config = dict(
    crop_scale_min=0.2,
    horizontal_flip=True,
    color_jitter=0.6,
    mlp_ratio=6,
    width=384,
    projector_out=256,
    init='torch_default',
    residual_init='none',
    beta2=0.95,
    learning_rate=0.002,
    max_grad_norm=5.0,
    max_steps=15400,
    batch_size=32,
    epochs=4.8,
    final_lr_fraction=0.05,
)
Rows from block 4 of a small self-supervised image encoder, named by matrix and row number. Rows with one number belong to one neuron. Each number is 128 + 32 x the weight over its row's rms, rounded and kept within 0 to 255. All counts start at 0. After the name is the row's rms in percent of the matrix's.
After each neuron's rows are labels from the 100 images, of 14976, where the neuron reaches its highest value: "strongest on" is what is common among them. Only what is clearly more common there than usual is listed. The data: photos with spoken descriptions (Open Images, Localized Narratives).
# fc1: MLP up (model.blocks.4.mlp.fc1.weight, 2304x384), inputs 320-383
# fc2: MLP down (model.blocks.4.mlp.fc2.weight, 384x2304, transposed), outputs 320-383

fc1.126 106 [124 144 106 138 101 103 132 136 152  84 138 181 136  51 162 132 124 145 209  99 135 132 169 151 100 136 129  77  91 151 136 122 158 132 125 139 181 148 113 182 144 163 106  75 132 195 162  85 135 129 115 122 128 107 136 148 109  85  97  78 118 139 135 157]
fc2.126 104 [156 128 157 179 149 154 107 164 124 120  63 124 118 155 136 102 227  60 101  89 116  92  82 127 100 155  47  83 154  98  60 103  95 155 126 143 107 179 106 135  99 177  69 135 105 171 108 116 124 173 124  94 121 127 157 158 145 168  76 107 117 132 136 159]
strongest on: text has "grass"

fc1.753 105 [147 114  87 157 107 163 112 177  93  77  87 121 105 145  72 137 117 147 143 171 151 119 128 117 141 145  75 112 125 126 197  42  89 102 138 163 141 176 155 125 100 108 139 128 170 127 117  60 147  84 130 106 110 112 175 157 140 145 152 148 138 107 107 122]
fc2.753 097 [131 116 106 140 162 123 135 118  93 115 108 155 157 118 151 111 124 125 128 125 113 183 143 128 185 140 116 152 116 108 120 107 179 136 178 121 144  69  90 141 104 125 148 140  79 127 169  94 172 118 121 131 101 147  54  84 141 114 145  88 190  92 151 102]
strongest on: text has "text"

fc1.178 098 [122 137  91 120 120 185 196 122 124 116 168 175 159 172  99 151 124 143  84  95 138 107 176 151 133  86 143 147 125 150 199  85  98 134 161 127 116 186 159 185 131 145 139 111 141 109 178 107 155  88  96 139 121 154 128 120 113 207  53 133  81 124 103 173]
fc2.178 094 [ 77  98  85 184 118  87 109 137 161 106 121 113 121  96 114 152 113 109 144 162 141 115 157 111 143 141 110 126 198 139 136 103 126 152 177  54 101 105 131 125 141 145 147 147 136  88 171 105 101 162 144  50 140 137  97 114 150  84  97 130 188 182 118 134]
strongest on: text has "sky"

fc1.64 100 [133 168 106 135 128 161 150 104  68 160  86 128 109 117 134 103 183 117 153 146 133  76  99 163 144  91 122 148 171 107 139 136  65 134 149 151 138  94 124 165 123 128  91 179 107 112  94 130 178 124 184 106 180 133 178  65  81 103 131 140 107 115 121 123]
fc2.64 109 [114 118  79 104 153 153 156  95 115 102 178 113  93  94 131  68 107 121 131 122 132 103 140 181 132 161 155  85 127 163 135 155 141 120 164 112 158  91 103 130 107 128  53 137 125 150 162 151 132 106 147 196 124 140 132 128  93 144 191 123  81 121 125 189]
strongest on: text has "man"

fc1.396 102 [195 123  77  79 127 155 122 158 187  92  91 160  54 112 167  67 119 186 112 110 111  97  81 150 165 123 103 150 132 179 141 119 135 162 136 122 134 145 101 104 141 113  93  86 104  85 149 101 114 120 169 119 161 112 116 163 102  85 156 161 138 149 118 111]
fc2.396 108 [151 115 129 184  83 129 170  94  89 135  98 122 121  92 186 147 107 136 135  91  85 175 211 124 153 124 117 161 155 110 123 109 200 147 135 118 151  66 101 107 155 102 114 113 107  89 110  59 124 163 111  87 128 114 138 133 116 110 160 105 115 144  55 149]
strongest on: text has "dark"

fc1.254 098 [102  95 151 148 151 141 166 114 109 177 133 126 169 182 133 174 149 145 104 118  97 130 180  99 143 101 141 170 147 149 150 112  97 160 139 134 125 148  83 126 134 148 149 168 165 100 153  91 160 101 110 122 156 189 135 125 112 196 111 144 117 125 134 154]
fc2.254 100 [101 135 112 100 124  64 155 162  94 104 155 149 148  35 155 165  86 107 120 139 159 101 172 103 130 177 137 116 207 148 110  99 187 161 137  48 104 114  89 125  67 139 139 148 145  93 181 122  79 140 124  93 178 145 117 109 100  66 114 100 110 173  84 182]
strongest on: text has "sky"

fc1.83 102 [156 149  99  87 147 120 126 164 187  91 137 190 103 156 159 175 107 168 167 133 117 146 125 157  97 133 116  92 176 185 141 132 152 100 149 101 168 123  66 114 157 132 177 177  89 156 151  96 138 127 189 115 126  80  95 150 138 142  98 109 154 148 131 128]
fc2.83 094 [130 138  72 167 157 101 102 143 138 131 124 137 138 140 145 141 142  93 102 126 110 116  91 153  73 178 114  78 186 112 109 144 106 142 155  99 117 155 131  75  68 136 111 194  84 120 154 120  94 125 224  77 126 117 109 111 116 125 136 142 122 119  93 159]
strongest on: text has "grass"

fc1.404 101 [115 150 124 134 144 150 156 181  70 151 150 172 156 137 147 113  95 140 119 124 188 149 153 160 112 132 112 155 150 155 185 108  88 143 149 157 154 196 145 151 145 128 154 120 141 116 127  95 146 156 100 137 155 125 121 165 119 197  79 108  90 139 128 105]
fc2.404 106 [106 144  65 171 162  47 151 135 124 124 113 138 174  93 184 159 105 110 168 155 157 110 132  77 122 156 152  88 150 132 109 136 145 168 195  64 100 121 101 116 105 152 145 196 140 107 168  85 114 123 126  92 149 112 122 127 125  48 159 143 122 126 150 149]
strongest on: text has "sky"

fc1.427 099 [213  97  77 126 132 152 150 179 166  87  56 189  96  85 154  93 132 175  92  72 128 145  75 135 166 150 111 178 102 171 157 107 127 153 138 163 127 134 150 121 166 115 107  75 130 177 171  87 130  81 215 107 155 155 145  83 133 136 152 156 143 165 109 135]
fc2.427 099 [133 113 101 166 137 135 160  66  81 123 111 144 111  98 178 168 128 137 141  89  64 130 179 122 139 155 116 145 170  92 151 101 233 108 114 139 153  97  84  88 133  73 129  78 110 115 104  83 135 181 103  67 167 138 154 122 104 104 158 135 117 147  63 187]
strongest on: text has "dark"

fc1.364 108 [137 119  98  97 124 193 166 165  76 182 128  89 182 142 136 171 178 138 151  89 110 130 118 110 137 161 107 140 131  67  90 138  92 154 131  96 143 138 137 140 144 130 109 137  88 148  63 113 112 124 102 130 118 123 212  54 109 173 162 119  93  98 137 116]
fc2.364 106 [127  92 121 119 104 115 119 131 107 138  93 100 107 136 117 160  56  75  81 121 116 100 211 151 148 134  91 121 129 120 158 151 100 113  90 139 149  89 169 174 113 138  82  86 178 134  53 121 113 131 165 130 111 143  98  54 134  89 153 164 147 157 124 145]
strongest on: text has "lights"

fc1.492 100 [167 119 129 117 145 134 185 195 188 140 137 170 124 106 169 116 145 159 137 113  90 163 119 134 143 155 119 103 181 123 103  45 118 148 127 114 114 148 122 147 141 153 115  94 106 125 129  79 111 125 154 127 166  79 124 129 123 143 173 162  95 168 154 140]
fc2.492 111 [135  70 134 206  71 187 170  93 126 149  86  57 137 134 217 150 164 108 185 108 125 118 181 149 140  96 124  81 197 133 126 133 172  74  85 122 122 146 108 103 153 100 132  90 174 120 191  56  97 141 179  92 128 117 144 116 137 165 156  95 129 154  58 120]
strongest on: text has "dark"

fc1.18 104 [179 133 107  92 116 123 124 162 217  45 129 174  45 149 175 123  77 169 126 157 107 140  57 159 171 160 148 140 133 188 122 109 150 121 171 124 143 161 100  99 111 113 113  91 120 104 148 108 128 116 163 124 165 112 106 197 130  86 172 143 104 162  76 115]
fc2.18 103 [113  98 114 189  98 132 121  74  86 158  63  97 125  98 153 162 156 143 124  93  56 151 195 153 143 131 105 146 156 132 100 123 174 141 124 146 151  77 122  90 125 119  84  99 116  86 122  40 145 128 110 110 143 146  78 137 157 160 138 111 149 137  52 119]
strongest on: text has "dark"

fc1.635 103 [109 122 124 105 159 169 156 191  96 136 166 120 142 101 163 135 177  78 141 144  79 109 107 168 139 132  71 129  69  73 126 126 116 147 122 108 124 121 103 110 132 124 104  83  65 162  88 117 118 122  90 195 175  97 178  26 135 172 178 133 113  83  94 143]
fc2.635 105 [134 122 129 160 129 130 113 150 140 120 148 141 125 129 114 162  77  96 104 102 136 149 155 176 178 164 107 132 138  73 211 166 156 169  98 104 118  85 186 152 139 166  86  79 153 133  66 123 137 119 109 149  97 118  92  22 119 111 128 101 183 135 124 110]
strongest on: text has "lights"