From a checkpoint of a small self-supervised image encoder: arch convnext_v2.
Rows from block 6 of a small self-supervised image encoder, named by matrix and row number. Rows with one number belong to one neuron. Each number is 128 + 24 x the weight over its row's rms, rounded and kept within 0 to 255. All counts start at 0. Numbers have three digits each.
Before each neuron's rows are labels from the 100 images, of 14976, where the neuron reaches its highest value: "top examples" is what is common among them. Only what is clearly more common there than usual is listed. The data: photos with spoken descriptions (Open Images, Localized Narratives).
# fc1: MLP up (model.blocks.6.mlp.fc1.weight, 2304x384), inputs 0-63
# fc2: MLP down (model.blocks.6.mlp.fc2.weight, 384x2304, transposed), outputs 0-63

top examples: text has "dark"
fc1.106:054082142124121139099137135119107142115099135119144102073138116113131150082126118137141130108155074109109140106162141112134128106154148090136150138155143091112125128107130149140133140112141111
fc2.106:117080166153132145094099143114092140091164132151113147086098167079094144109120120099101131153124131129102140132077150127095139144116152139152128132140112161117128132094124193113114141163132130

top examples: text has "wall"
fc1.145:126150164081137186132120131181163134113113108156135124170154161128123155151134123138130137129103108087129126102150108151121113125115125102110086114096126095081150095066118098119106149126130174
fc2.145:146154066112123150131143135113105115116165095143137092132132101125117146115101150094134108134098177150099120097103169112121167110118102161111098114148102146107152137148105149122161164116126111

top examples: text has "wall"; text has "table"
fc1.114:122159118130138145111132122106131149127112170121124112106077145122144121119175150163122140175144134145121112094142157112142139111118175133111109156143132094128148184130153070168129125149137162
fc2.114:160137143131136139119186150154137144133124124101136102142085114174149148143133156111108129149141174149130133104158165099073132143128154085159138131112117130101076113143171159123106131123118136

top examples: text has "standing"
fc1.38:143185128092140173138173116143147097182140128111149092114125119140165126127131113135133082151125151147145131106121129108095130121136105137144130095106135102073125136158132140100113119116151124
fc2.38:093117117138131145109132104120109196122148121118161124109156148107105094149136140124109144161119128117144133148150135110157171132151133126115145149157149123143143121135096137123119169184129155

top examples: text has "sky"
fc1.294:108128123094154115106135106101129156106135181133172135141170128153155119129119144124113126089101095111162140099143115160133131150125139178118113127167121141091132143075131116133106074150121181
fc2.294:106125121111125157101090140159115149159128139100102141135107122124090105105151103122132129158120169112134145156165128152150119155140149139112156131133157142089137115109099107144151104140131095

top examples: text has "trees"; text has "sky"
fc1.317:112125143157069126168143158140121135085134139124104185122129127107129137155144121168138141114122105129136119111099140098089157174114111102128156120128129142120130131090158138122143082081145099
fc2.317:135154118142089136128098108129055128115130136090134142166117120131119154108135128133171110143097097111149121161157119192090105146142157148112114112149129136155137130127115163161116149149076126

top examples: text has "grass"
fc1.400:128080151156146127139152111116140145123182147134111136128168154120120104136093102167134133108098121171091139144136122165104079140138129142147126102164128159151130156126122120140111145149134119
fc2.400:117129142104142119121124161125158093144101134131158093110132178127132130118141124163104105173131095099113124106149169112177108091144116124153071107171108129169119158146160118119139124151137118

top examples: text has "grass"
fc1.630:133142145110107117140142128086125138103106112076098129155135125121116166164113100156120124172218109162106114140129131123147125122118133053084105111105123107130104107169144127110137106108146098
fc2.630:127110156114140113145088104116133139117144110104132130132129122133126113119186102105167144156088122113145130168107134137168150129098111144081156133127151108131146159164083109143119133149107137

top examples: text has "grass"
fc1.465:113152096105099084129119115125165090124113127136147124109161146073168140113132166111142132157114133119141121149107088133137108151107116165161159119139098099119123143180144156125139112103147133
fc2.465:096146135097118127076127148088128130092113169112087145127149079104138127156116110117131133087091148084120108159153143090107141157106149091127122128187085109097126141134101159123100115122098104

top examples: text has "sky"
fc1.435:126116142172138151105149100120137124100101118141097140115119184125113141163127141150120106116141142120123129097094144114090163164138088145143151130160151135143133113108120123119110086158146096
fc2.435:136094106125111114146143099126104152132094142119130115116112171144174141119153159137161121094102100121161146114178113154119133142159135185131123122115122144147114131099138151156113154144125104

top examples: text has "plants"
fc1.617:180118180142137140107114119133119131082147102144124142154138087086098117143148160148133093106127087129143104114110124163121132145149089159103127121132132094180163129127143131128149127091110121
fc2.617:144146155145112096190141134162152105125121135072172106161122117168113161114101100112075111118148122157137161117113126136181154116107093109132123151132173137115133142146176087121187087151140107

top examples: text has "trees"; text has "sky"; text has "plants"
fc1.401:117128160157127131137139139132134166082139107112089147137155173118114124100150136140130127114123126133114100111096134129137118168125067132137114143131129121126143107126103119144116152136082152
fc2.401:126145142149095101159120148160141127135137111094144104138133124154132168116121095118073119131113108166147144103140110149173141116089113120090123186154170106118151117137161086103174054151173087

top examples: text has "wall"
fc1.17:137110105084094152119114113102122129145124159083135127099122149124163103131158136128133132083167134110110184112153107146144087108115159093135114153115113111098133129182114072119173110092117103
fc2.17:131096139099136152167180114159117090154149119138116087089110156110146138086142148131115133129097153119073118133100134122132149135137108100137136109138110130108105130157124127104183132116128120

top examples: text has "grass"
fc1.187:135119109070137150078150135122104113068093140119127147133133162137120110151123062150132137159156098138164132154126120141145125141109112141144134096106127131132105107149139134122110129111076126
fc2.187:075114123144155123142159102154124112105173078095123115147117087148139113136150086129160141098095133137130131147120126081128122111128144140125156154130122114111176164145131140147123138129155135

top examples: text has "wall"
fc1.565:135123134146130126096129150095121147116136126116150130112111112171158138146105113120113136066068152185126138150166090139128083121113124131150118151137138135118096141112155083102121121131138113
fc2.565:114103136094150151130174104149174138164145116125114190116138148128126126148145151135128127149118115125126173146117123133132120097107097107104134139095101116087079132146162124094138138134115152

top examples: text has "table"
fc1.567:142120105154087123121126136132138122129173101107125151106112160107104159126109129104138120132131129123141155110139104118123101151093089172153091154128068141123109158123124127114149171147166131
fc2.567:130127100128085124121164104109137128124145104114099149140118099122109146118123130122101141125087112136134112128128088140062108116156166123111087139162160129138156132111146158159090121102170145

top examples: text has "road"
fc1.63:113096145117173123125119142152174137165152139148113152137130107099121138102121128141163138118108128137092133123108097124125118172113122131149131106121134147107166145123149130119194126131082109
fc2.63:116094128121131115134123112126058120146119154151094160109133140083083131121124164114116145119128140133091169164130132142102142072157113100169142111107120128128141149141093145145126130118159149

top examples: text has "woman"
fc1.377:138122147180116136100143123119110101098126117122111122101124099101111110168131119122139121123115142119099177150127150130123151138157131098085131137132115115159114121118133140091151121130161122
fc2.377:121096137145106146114132122099135115167114158137153118148094128150098105098146128125126125116171122133167137135099112166117130179115155128119127132100161076146152150126082167153183163119129129

top examples: text has "sky"
fc1.488:154122143068145139107096113095104120111083147113133141107134147120119149154120142073122125111116146111133166124119121104152123114115126128172117095133142132100137119149106097140136109168172127
fc2.488:109155131106132118140159119128146118111117149155106125139119113152149117132128107079167112094128098147137120132083112155174113129166094151158111139132115166136135122174142097096143091093164131

top examples: text has "trees"; text has "sky"; text has "buildings"
fc1.586:120161112041148135107121144091143135120107141113172147118131173168138112074131138120129139130129177075122144172123140086118122117113094140148168123140168130124070129125136135144123130132114133
fc2.586:110119130105101137094118151124142128123132196118106126122126098122168094126090139141105175114132128107171123120162106138107172162141124104129146133130099136110128106131147134104100128062160128

top examples: text has "wall"
fc1.632:092120119136127149141091127121154119132121093137104128121116105130140142148165114112152082132091120105087151098121113125117119133130134110110108147124108114154125083114139107112180095097140110
fc2.632:116143128098151121138172132127124152133186147130130133100120144123132144149120152138143121147172090120112139125102100127126080106154149103110166115102121118110104157148135110117144183120161156