python train.py --arch="convnext_v2" --model="self-supervised image encoder" --dataset="photos with spoken descriptions (Open Images, Localized Narratives)" --train_examples=101725 --image_size=48 --crop_scale_min=0.2 --horizontal_flip=true --translate=0.06 --color_jitter=0.6 --method="simclr" --isotropic=true --norm="layernorm" --hidden_act="gelu" --mlp_ratio=6 --inner_norm=true --patch_size=[4, 4] --conv_stem=false --layers=12 --width=384 --kernel_size=5 --projector_hidden=512 --projector_out=256 --projector_hidden_layers=1 --temperature=0.1 --init="torch_default" --residual_init="none" --optimizer="soap" --beta2=0.95 --learning_rate=0.002 --beta1=0.95 --shampoo_beta=0.95 --eps=1e-08 --precondition_frequency=20 --max_precond_dim=512 --one_sided=false --adamw_lr_other_params=0.0017 --max_grad_norm=5.0 --max_steps=15400 --batch_size=32 --epochs=4.8 --lr_schedule="cosine" --final_lr_fraction=0.05 --warmup_steps=3080 --weight_decay=0.2 --adamw_weight_decay_other_params=0
Rows from block 5, named by matrix and row number. Rows with one number belong to one neuron. Each number is 500 + 50 x the weight over its row's rms, rounded and kept within 0 to 999. All counts start at 0. Numbers have three digits each. After the name is the row's rms in percent of the matrix's.
# fc1: MLP up (model.blocks.5.mlp.fc1.weight, 2304x384), inputs 0-127
# fc2: MLP down (model.blocks.5.mlp.fc2.weight, 384x2304, transposed), outputs 0-127
fc1.1582 099:567420561478523568505527570403504483549474572435519495554451613507494510542567588465443551535474446442546516525474518391450498552493499480519447514517498487496523530480522458354486555491514566541548452496429484473512494518485469575428466500560483392526553517341438580522541481496579477511568451504519614486493494536413595529400581534503502463530472461472490576544512540400468462537469
fc2.1582 100:535473528521556519585531483424488548578463498532505545469551463505588470547588389483537480548475558477457534451418540497495467464572477483494521555512468518480487426511522422503423496377551499485453495512506525580513605487467526517437469522420504449489504469580371392531534532526506570571476459541381456559485520531490472502465489426531582453437498607510477523542494459527509533511506
fc1.1583 099:521512531518457484520501546431535619464568497504560471452489527536537535426517503442497439513504497431438636411561421595512520540587575536556502528422469428419518504503464575442470532426438484543525424563480483465533484523518419525516466512533474543491544478521482453414435553547436607475572482614489632515443571481526528402486474510502406443549493510494532541449579497544519480525455
fc2.1583 107:447537492496500550483416461600461483492450493431524515474527444527522483525511562502571465445523491497477525569588566531474440415553497562467559478441514498580480473513549606490559572518508550471530523576548573486566362588486546500546455463542388564491487434553543493573476495487496462558532548602450506628469501490477366467539562500516457508435433570539465460548425477502521481477525
fc1.1584 105:562447509555463438449444535436512494553558545452622452518485463526460540549510574460496482580496526455465508526550553389532441510500551433473451535473462548501408507573506468442415443499375520448536484407428500545494570426514532555556549545514460470491483491446547504515551496524457481426475509468585493431413538470468482522402539478517516392500454498428554501485415489446464500450466
fc2.1584 113:517467485527522485552550508481503483433579599519506451607502501411548563453579489531505509559545551528526475470495551477535492449477544457583530481484443522491437535591468563544491478413494518481455488544518455458577602585440533474468403455502565422528531514538381478461505466500522514573540450456478499445501477472565491476462445451449552416440544447466481484584468495451482557479570
fc1.1585 094:451435427546521463434484495460475533439405600520499603419489535433486430499508542574570502398546557505460464546516509502531411546560526634560512516536585581457558509511401415551455471550378523496519513581518610474604487464479557546462519503471492556535474475544446600433566546508550508447432552491509582467506556491370470451538415455481458431509582481545471539549507453547513498497500
fc2.1585 094:451557469424423537405491470486508531516499422462437442517552503565514460524462431425549508493464529486539544503570494452603579499525527677548490531473482471457527424544574433535497439561554529392518468535453575551498526454586484653489436548444540533569463522478481507483564485491516534526462425470511509537355507496448541518435586486469431439609520384529564452531500507529578544439475
fc1.1586 098:486510492494502433525393452520458509489512562448533534521430579484477437534527483594496464483487469518452440439440505478441496480509511586429479550515453535574461496577399529624488466499632476558400525454504438522500451462477584513519530444488504556453482495520457471565556497554568415566571570446472518455478475541495460498485419476552496413455556441535590441493508531494571498413502
fc2.1586 096:509515497498607439576444520469536548542612558532491535527461577474445463537514463458581452554514522474428488428520466498437564516551495516479479491539507564523564455479397523417441514582530477464480502452522521588610529554465455462448444440455473457492472504421524528434481406495526489492539500427519486487503464546435560560475458536535531549529480399567476512503455491499451539523488
fc1.1587 102:516456513412424471538453507460476493523534379465477509492520486481456485517389548497425423591544423485442462502626509411451460516516519379477421540500514523549479480504522500590445477501431471571520483450492507524506441475482463583503470465413544484520463497457556519413531402444534574538557565502568540463396490444493415530458533546520599427539479474498409459470403537476570512512486
fc2.1587 107:456547454533574448611505476521480396497546556479478476535468484447552547490628475543505447503561504535469490476565518506512404384556534467592513507441505564469397563611536523557521500458565543477455510593505474490561578613497491510474463528497529542467488513444384531506392507534524503616500489399494385486523526458545498536454438500449486474437564453482557541510511552431522557509542
fc1.1588 094:517507472435427480509481487485481460441441518460435459491504482382480435425505473497495497501553517516442476492434493439477452485516506507603570562475544530547478427547445411484477515395515628482549463584411501423499489543404485547485539452431466602483467498522464464455466482536574419550490568472435531498515497476476542535458551476516447445478538474458486553530517488495525471429519
fc2.1588 093:514528507484479481510568477553493572504519446472494476541487443489477574543358478547377431479507488600542602560481412414513502527432570512527457563486538477498450541538514432521533520538459461528488535576463457585464508541553515493574494584530468511477484501426462505549472470530514544518515477521658553503384503470425548464457583446535528428482565469531541461432449521509532489428505
fc1.1589 090:538552485525485492463429514470503495496400531532437477453468458361489418456542522440571451529584458481530476520492544471460517529487500520546502527447507521513483437508392495551486524467525629445561527570387528418479544444485453453491494453484489513498472485552442457430450508519633456585558514517507467445513478509556581503457553525476462470451546570505489527495523503491460466461548
fc2.1589 086:483518577540464485491482453491474454475484480489543449543526441495493572504354481524503481457532518599457589529479400385425448463463565534496463535522461482540395539438524450510402561548433528539554515588479459531449559508523487514596501535534433513462435476379480502551497537508502514513555515538642539493422452486450546416438622476580569463507543464524492496481370495525516509458513
fc1.1590 103:484489537559481536465524408531515489483533518463457519547436444452559563502552453483508439467509453538464476507525561537579617524441535514564449509436514541501447515479488544739547410425544435417489489521421507522513474571571500499495480572523453490512459472509450544472575443533516494543470493454502516446462482489538531466506545542463595516437556598523567537488511574451590537508482
fc2.1590 110:578502426545398530475548414549583536527339515482555397517441506437477465479445473540535483425537442538410439475436540510519462554452515401541422551443516557468522511497465518515498430445535512484417433524488526515457578523516462445498473558514528459471472536529488480469499473570461485479553524417435426546430436511511424523468533582495440583464509473386480528462649493478453465539395
fc1.1591 101:529607500505482512529452376465459604409473511461458497389481501508504511423472520420459486465505488535466472472559480414557485520438496507414536540545526459518474585603500540488455536502464439516480561490498478458474406531493437362547434566446496534496584524425541497401486451499543501446527529469456461460440466503504380504485405532474528534484493506548557546550551503424497472587490
fc2.1591 107:477500382524546515564431513522466516598445464535494577525523460476502447499460491480523473486536555416451500558524452455483495507505472580523624501447544551556488429584487544438518458485608564510426509358534450444544464475516600541464479541498494520487552461555615620519435509429511509474451573575476483518569491477457334568496544442449511442485495507495564513494438453524437469573491
fc1.1592 097:484540488580501532541522507469551389454555574493561521434504510456498555452488492487509400457430490444500512566464464437559459441552589461437559413413475487568483516539499492639507528528474582523642469467533572505467525515504491461550597570542572591540542555496487537425584463534454530554530513475537509561519558456496381617505498408478469541493486521570490515471546516529471457632542
fc2.1592 102:477518410533489510428560500535525497423519445483433522540525504545498546486516462564557492537411603448447427527486518602505499647440468504553530502630505519491527569520536533547469459408523483540501505500575521428537614497538478442535441560537480526436502463496521598552557514574537475438551542501473475496446475528496460518523509459399504502551496351493507505551387513529540462502497
fc1.1593 099:491486484533567535471585501467487615516468548528443487505486499491511545621460468461472507497562482515433577414443520497528440532453552618471505425597495556467457527527415496475449537464532519551515479483513544477517511485526510514452553491451454400481514583566490559599561550518455502647525396539484560505520450500510536538423500553549451479398573591513545590494591508545496468512451
fc2.1593 096:533486519474587501573414543409529519516498490465460515507506554586455519483550495462517479508433528486548463407515558574416502618447445542436461451530574539448504493437498489454484495537475554598465485518578556626547497496517478520524555459484486502493396517495472502474554500560534569340561384528568526440521455465557561440517494437506498591535443386418463530554502518514443465513490
fc1.1594 100:465460457466525523542529513533510438458486554496476516438457614419498461525552436501427443534523547491576447422469421524515445537517519491487570407556457482562498513457505571550521555512537508576442511574519491526505557492532570477550538489554496540511544624540497423485507551497506510518516504491455524478430568487529560458477454564512470545547504463519479434470551510528578499433542
fc2.1594 094:482528504512512520452492547461464605458523549504518534511492435447513483551364516489545439464443583457513494452480467544472415549512576491560515520518452553622439470465413557382456441519432462510579510534519454440495495586395404450486538457554412520489492524451572438551522557488484440633527534512419510465536480457398419423552561463608538530527373540535472483473460490550464457498430
fc1.1595 107:536563513520406491497543450480512556472465476506465515405590460568539516388509544542643441523508381486435581440518432519576494564535487491576579498489489443546455516524513504485422512482511444408481423518562542460450526518425508473475437590450479525504614490376508425419498493524542577507449530497473593476528507511573507468483556521477507581563426386468520425536561526460531557477601
fc2.1595 107:464459407487507505511467490528433489533420445550468545478461514509519441440458540427495518433491641447509489521464530564478538515440541502554486443464555422495571488499521486506394519528497500487543574517578529524553417410490433419474442426506457536497447492556574555502535464486449483508538553597600449525502534520471461499567580506475424595434441370526501423545425399456420449555503
fc1.1596 106:453533477450490504456533523518537569551501443487497474418478454443596429458483451571576527431479581537455456493542355530538531555439499533403531593470596526527520481573454471575496432549549514474514560396498545539488530439564468495526507505486498436503549487485478520538506464565468448541470435558598543518558532478568605525506499523571463472556542510535581583469528534445489426513490
fc2.1596 099:471504451526550478660487555438565469521574532550545423596496443452523554495465509515541420542582491446456550420443501531586465505518452459468558480450437435469458411491529484532552386408516458477485504426542484411545599524533504451496497528386429341495453494395444483547471478596454494516418603485538410505510520469534545493517453474494542476513480435486522488489456476500515536472516
fc1.1597 096:510387401450531538476513493535445596476511507554538495479433473405512496391524469551546527528450538503469466438559428416522439434518481580439511504464531529456467499507495516557437552500480524517540398456469576444393476457387530543507623455474493518559474457479422437502466455445442521509480519441473576504555555503553453491450463390588430489438547384426534504519438447554473544470413
fc2.1597 109:539487504423414507582490475537498487475507486397539498530462504519517471490406465501432496460572423630541526497544469584528530540483498489530457544503491490458447527556492442568516457520499485509472500498556467547495476534498528431522416525493548489526493475528386478501407430516481479529517482469603535427340551425474497476327485559589470405558459476502446512474509529445455568457483
fc1.1598 109:513449568477484486495459468398536513461425524441502475605500589413480517481509479498467484568522526370503464492494485313378470492469545460592537497562537615477481575574546425321453568461495477494442561473488423459531437532476457577486500537641547486563579567444460480457519496465513436469500512541483486449494507430454495580492555575586426506464488498561494571465516515450416456542479
fc2.1598 110:447510451486549494522422504473536444601438498467507499496507494476510480504526428518538451528563431455434563541473536488486466368519462426504525555473472544523503456579498447493542454448520511516443470528538497520520542513544494616497476629500446486427512475482475363510513525550493577494430475538528413613611545396477375516497542433488549471441468479482541493472496532505529528536515
fc1.1599 097:509449473445529443569559558517513521514399492482448488422485568351536408406541591522473502477581517524553593504486500444501391559458507513498506518428456502536577568521567507483475439488475583438445368492444388441431574488452518567514483485504452505468550496464548477527479530493454459494479429496487501529555457452487448535512522427506399487508457453492532537602468532466534419459484
fc2.1599 099:525483602481465610444533486551424512442477438557464451427550543472523517366483525394513566633363608570553493494447500442534413488540496413479522504578454491512431571555511534623477525579476553450485497530489519492558462496467498506516551480568593459560505565511553528458544581400510642641471486421529506524456513544559450402485532469515506587499584435486465462555474448461478476505481
fc1.1600 099:443417580597450467537379443522540468529502354519513564415470534525398380527522425467501460541499540515498552550453571498525503453523520506466456561456397501485456550491514564531450508589532535589479516570476541487526511532543546462445537479565499492560440437461508523559498517483505408499498570426527462471464447501504460403502474583539535540477475397505503493389492521554482528600469
fc2.1600 109:468456462564535473473614477543500517549585572544459604498449450565414506533456469451556504427469572474532457490521486510518498493424457557611521454486551491483490541510431525443545507513529478471482428504459607411588452559521548440459505493512395509610538499459551498518510509482407443466496535467634492533490575563528513570501552443466448492523498515465498487520467582541516497515574
fc1.1601 110:478532541407561493477624574509446602543566443489536438471545482504521503423447500497498490447455472462510531385467438480566461428499479446522467584491502514446491536594522504532492496586583512563510554574533492561481443541481489597547441470529544561550442509481506450496508540531466467512485384587513581553508508541509490488533510419414460529485552582544501509463462490568465469461572
fc2.1601 110:472377525491493520427516533615468521503571494491515578475549415499428477530450505545467484434511564491502523426476539565447563357473472502405529544539463537477565424472520565507530570496558468513589500618496478420521458456473512520478515426505454503521523460529537467545540506442442505463480563618530480492576517440461456522646535504452553432550492553511521464541483471472495505514533
fc1.1602 103:489516473520503538503505602455549535575520509508474413425552445422532470379503466564550466508531500495511525447495474630473580520464497491478450549493526545581527468457463462562444537519463500488593515503473482515369485438507473557404506439505523444466497502554427552479540440491506509627592509480387414487555474429542561478447531435530455529483542486492528561506559548487473443471521
fc2.1602 100:453470539534543543604473564435601510525488493461559404573464432488505458534489496531563441471477458501401503473381522559504433436482516447472536482438505510494428436455506536521513412549458486513573461447566430475462473595512491437489471470422435424467412477339467431516390533525461448404521658526500443542492543408542534472466502426641609583454481538507474531446459506473469501463491
fc1.1603 105:454490504475495458569384446546505585421539320498466541445481514556536525534442523519409526550475485534470555449580539591492513594474456571456523471490515476565543545519370540591546472604453514531463533582455483518479516507541449565484463567539478545578489491443554404579560572417455491513557537529547450479475517458551530534560515585487524528493475595531488511516545598457534512450429
fc2.1603 103:492558436570473437549525478520484466457544632566494590495501463471487519501564454484562556423434486511455510530545502497449519474494464567518479548437494522449570479450488504518513469447467512413534476449498439396510487526425506413527517463563454508486525437510485515484496546457518523467460482575498466447440526529584528493505498531497516427596384536478504497576411522519595560437577
fc1.1604 088:467496449479500537508539524539555480524375405416505556525505465423605394489535512442529472542496601552487562465385545434462477488568433508509491496444504514523534546458489634474567483483461574442534420536450494489523513450507569526465419501556487472516522554538571550463529555512466336487433470563484499488548459479455417520453559515535443472468442440476502492530420477530465520544439
fc2.1604 074:493537552405436606397481540495433474403413443483585456477543458494587520539417493472462596482533636488568477520470518444529435558554493435460557498535404501492458494526558544432524595451491499410557514486515552474574432448522551499533526481534642480557551496467488490582537573392506620600461492397571527485417410521483516467410485504526563487542617467539440499502547445537545543512382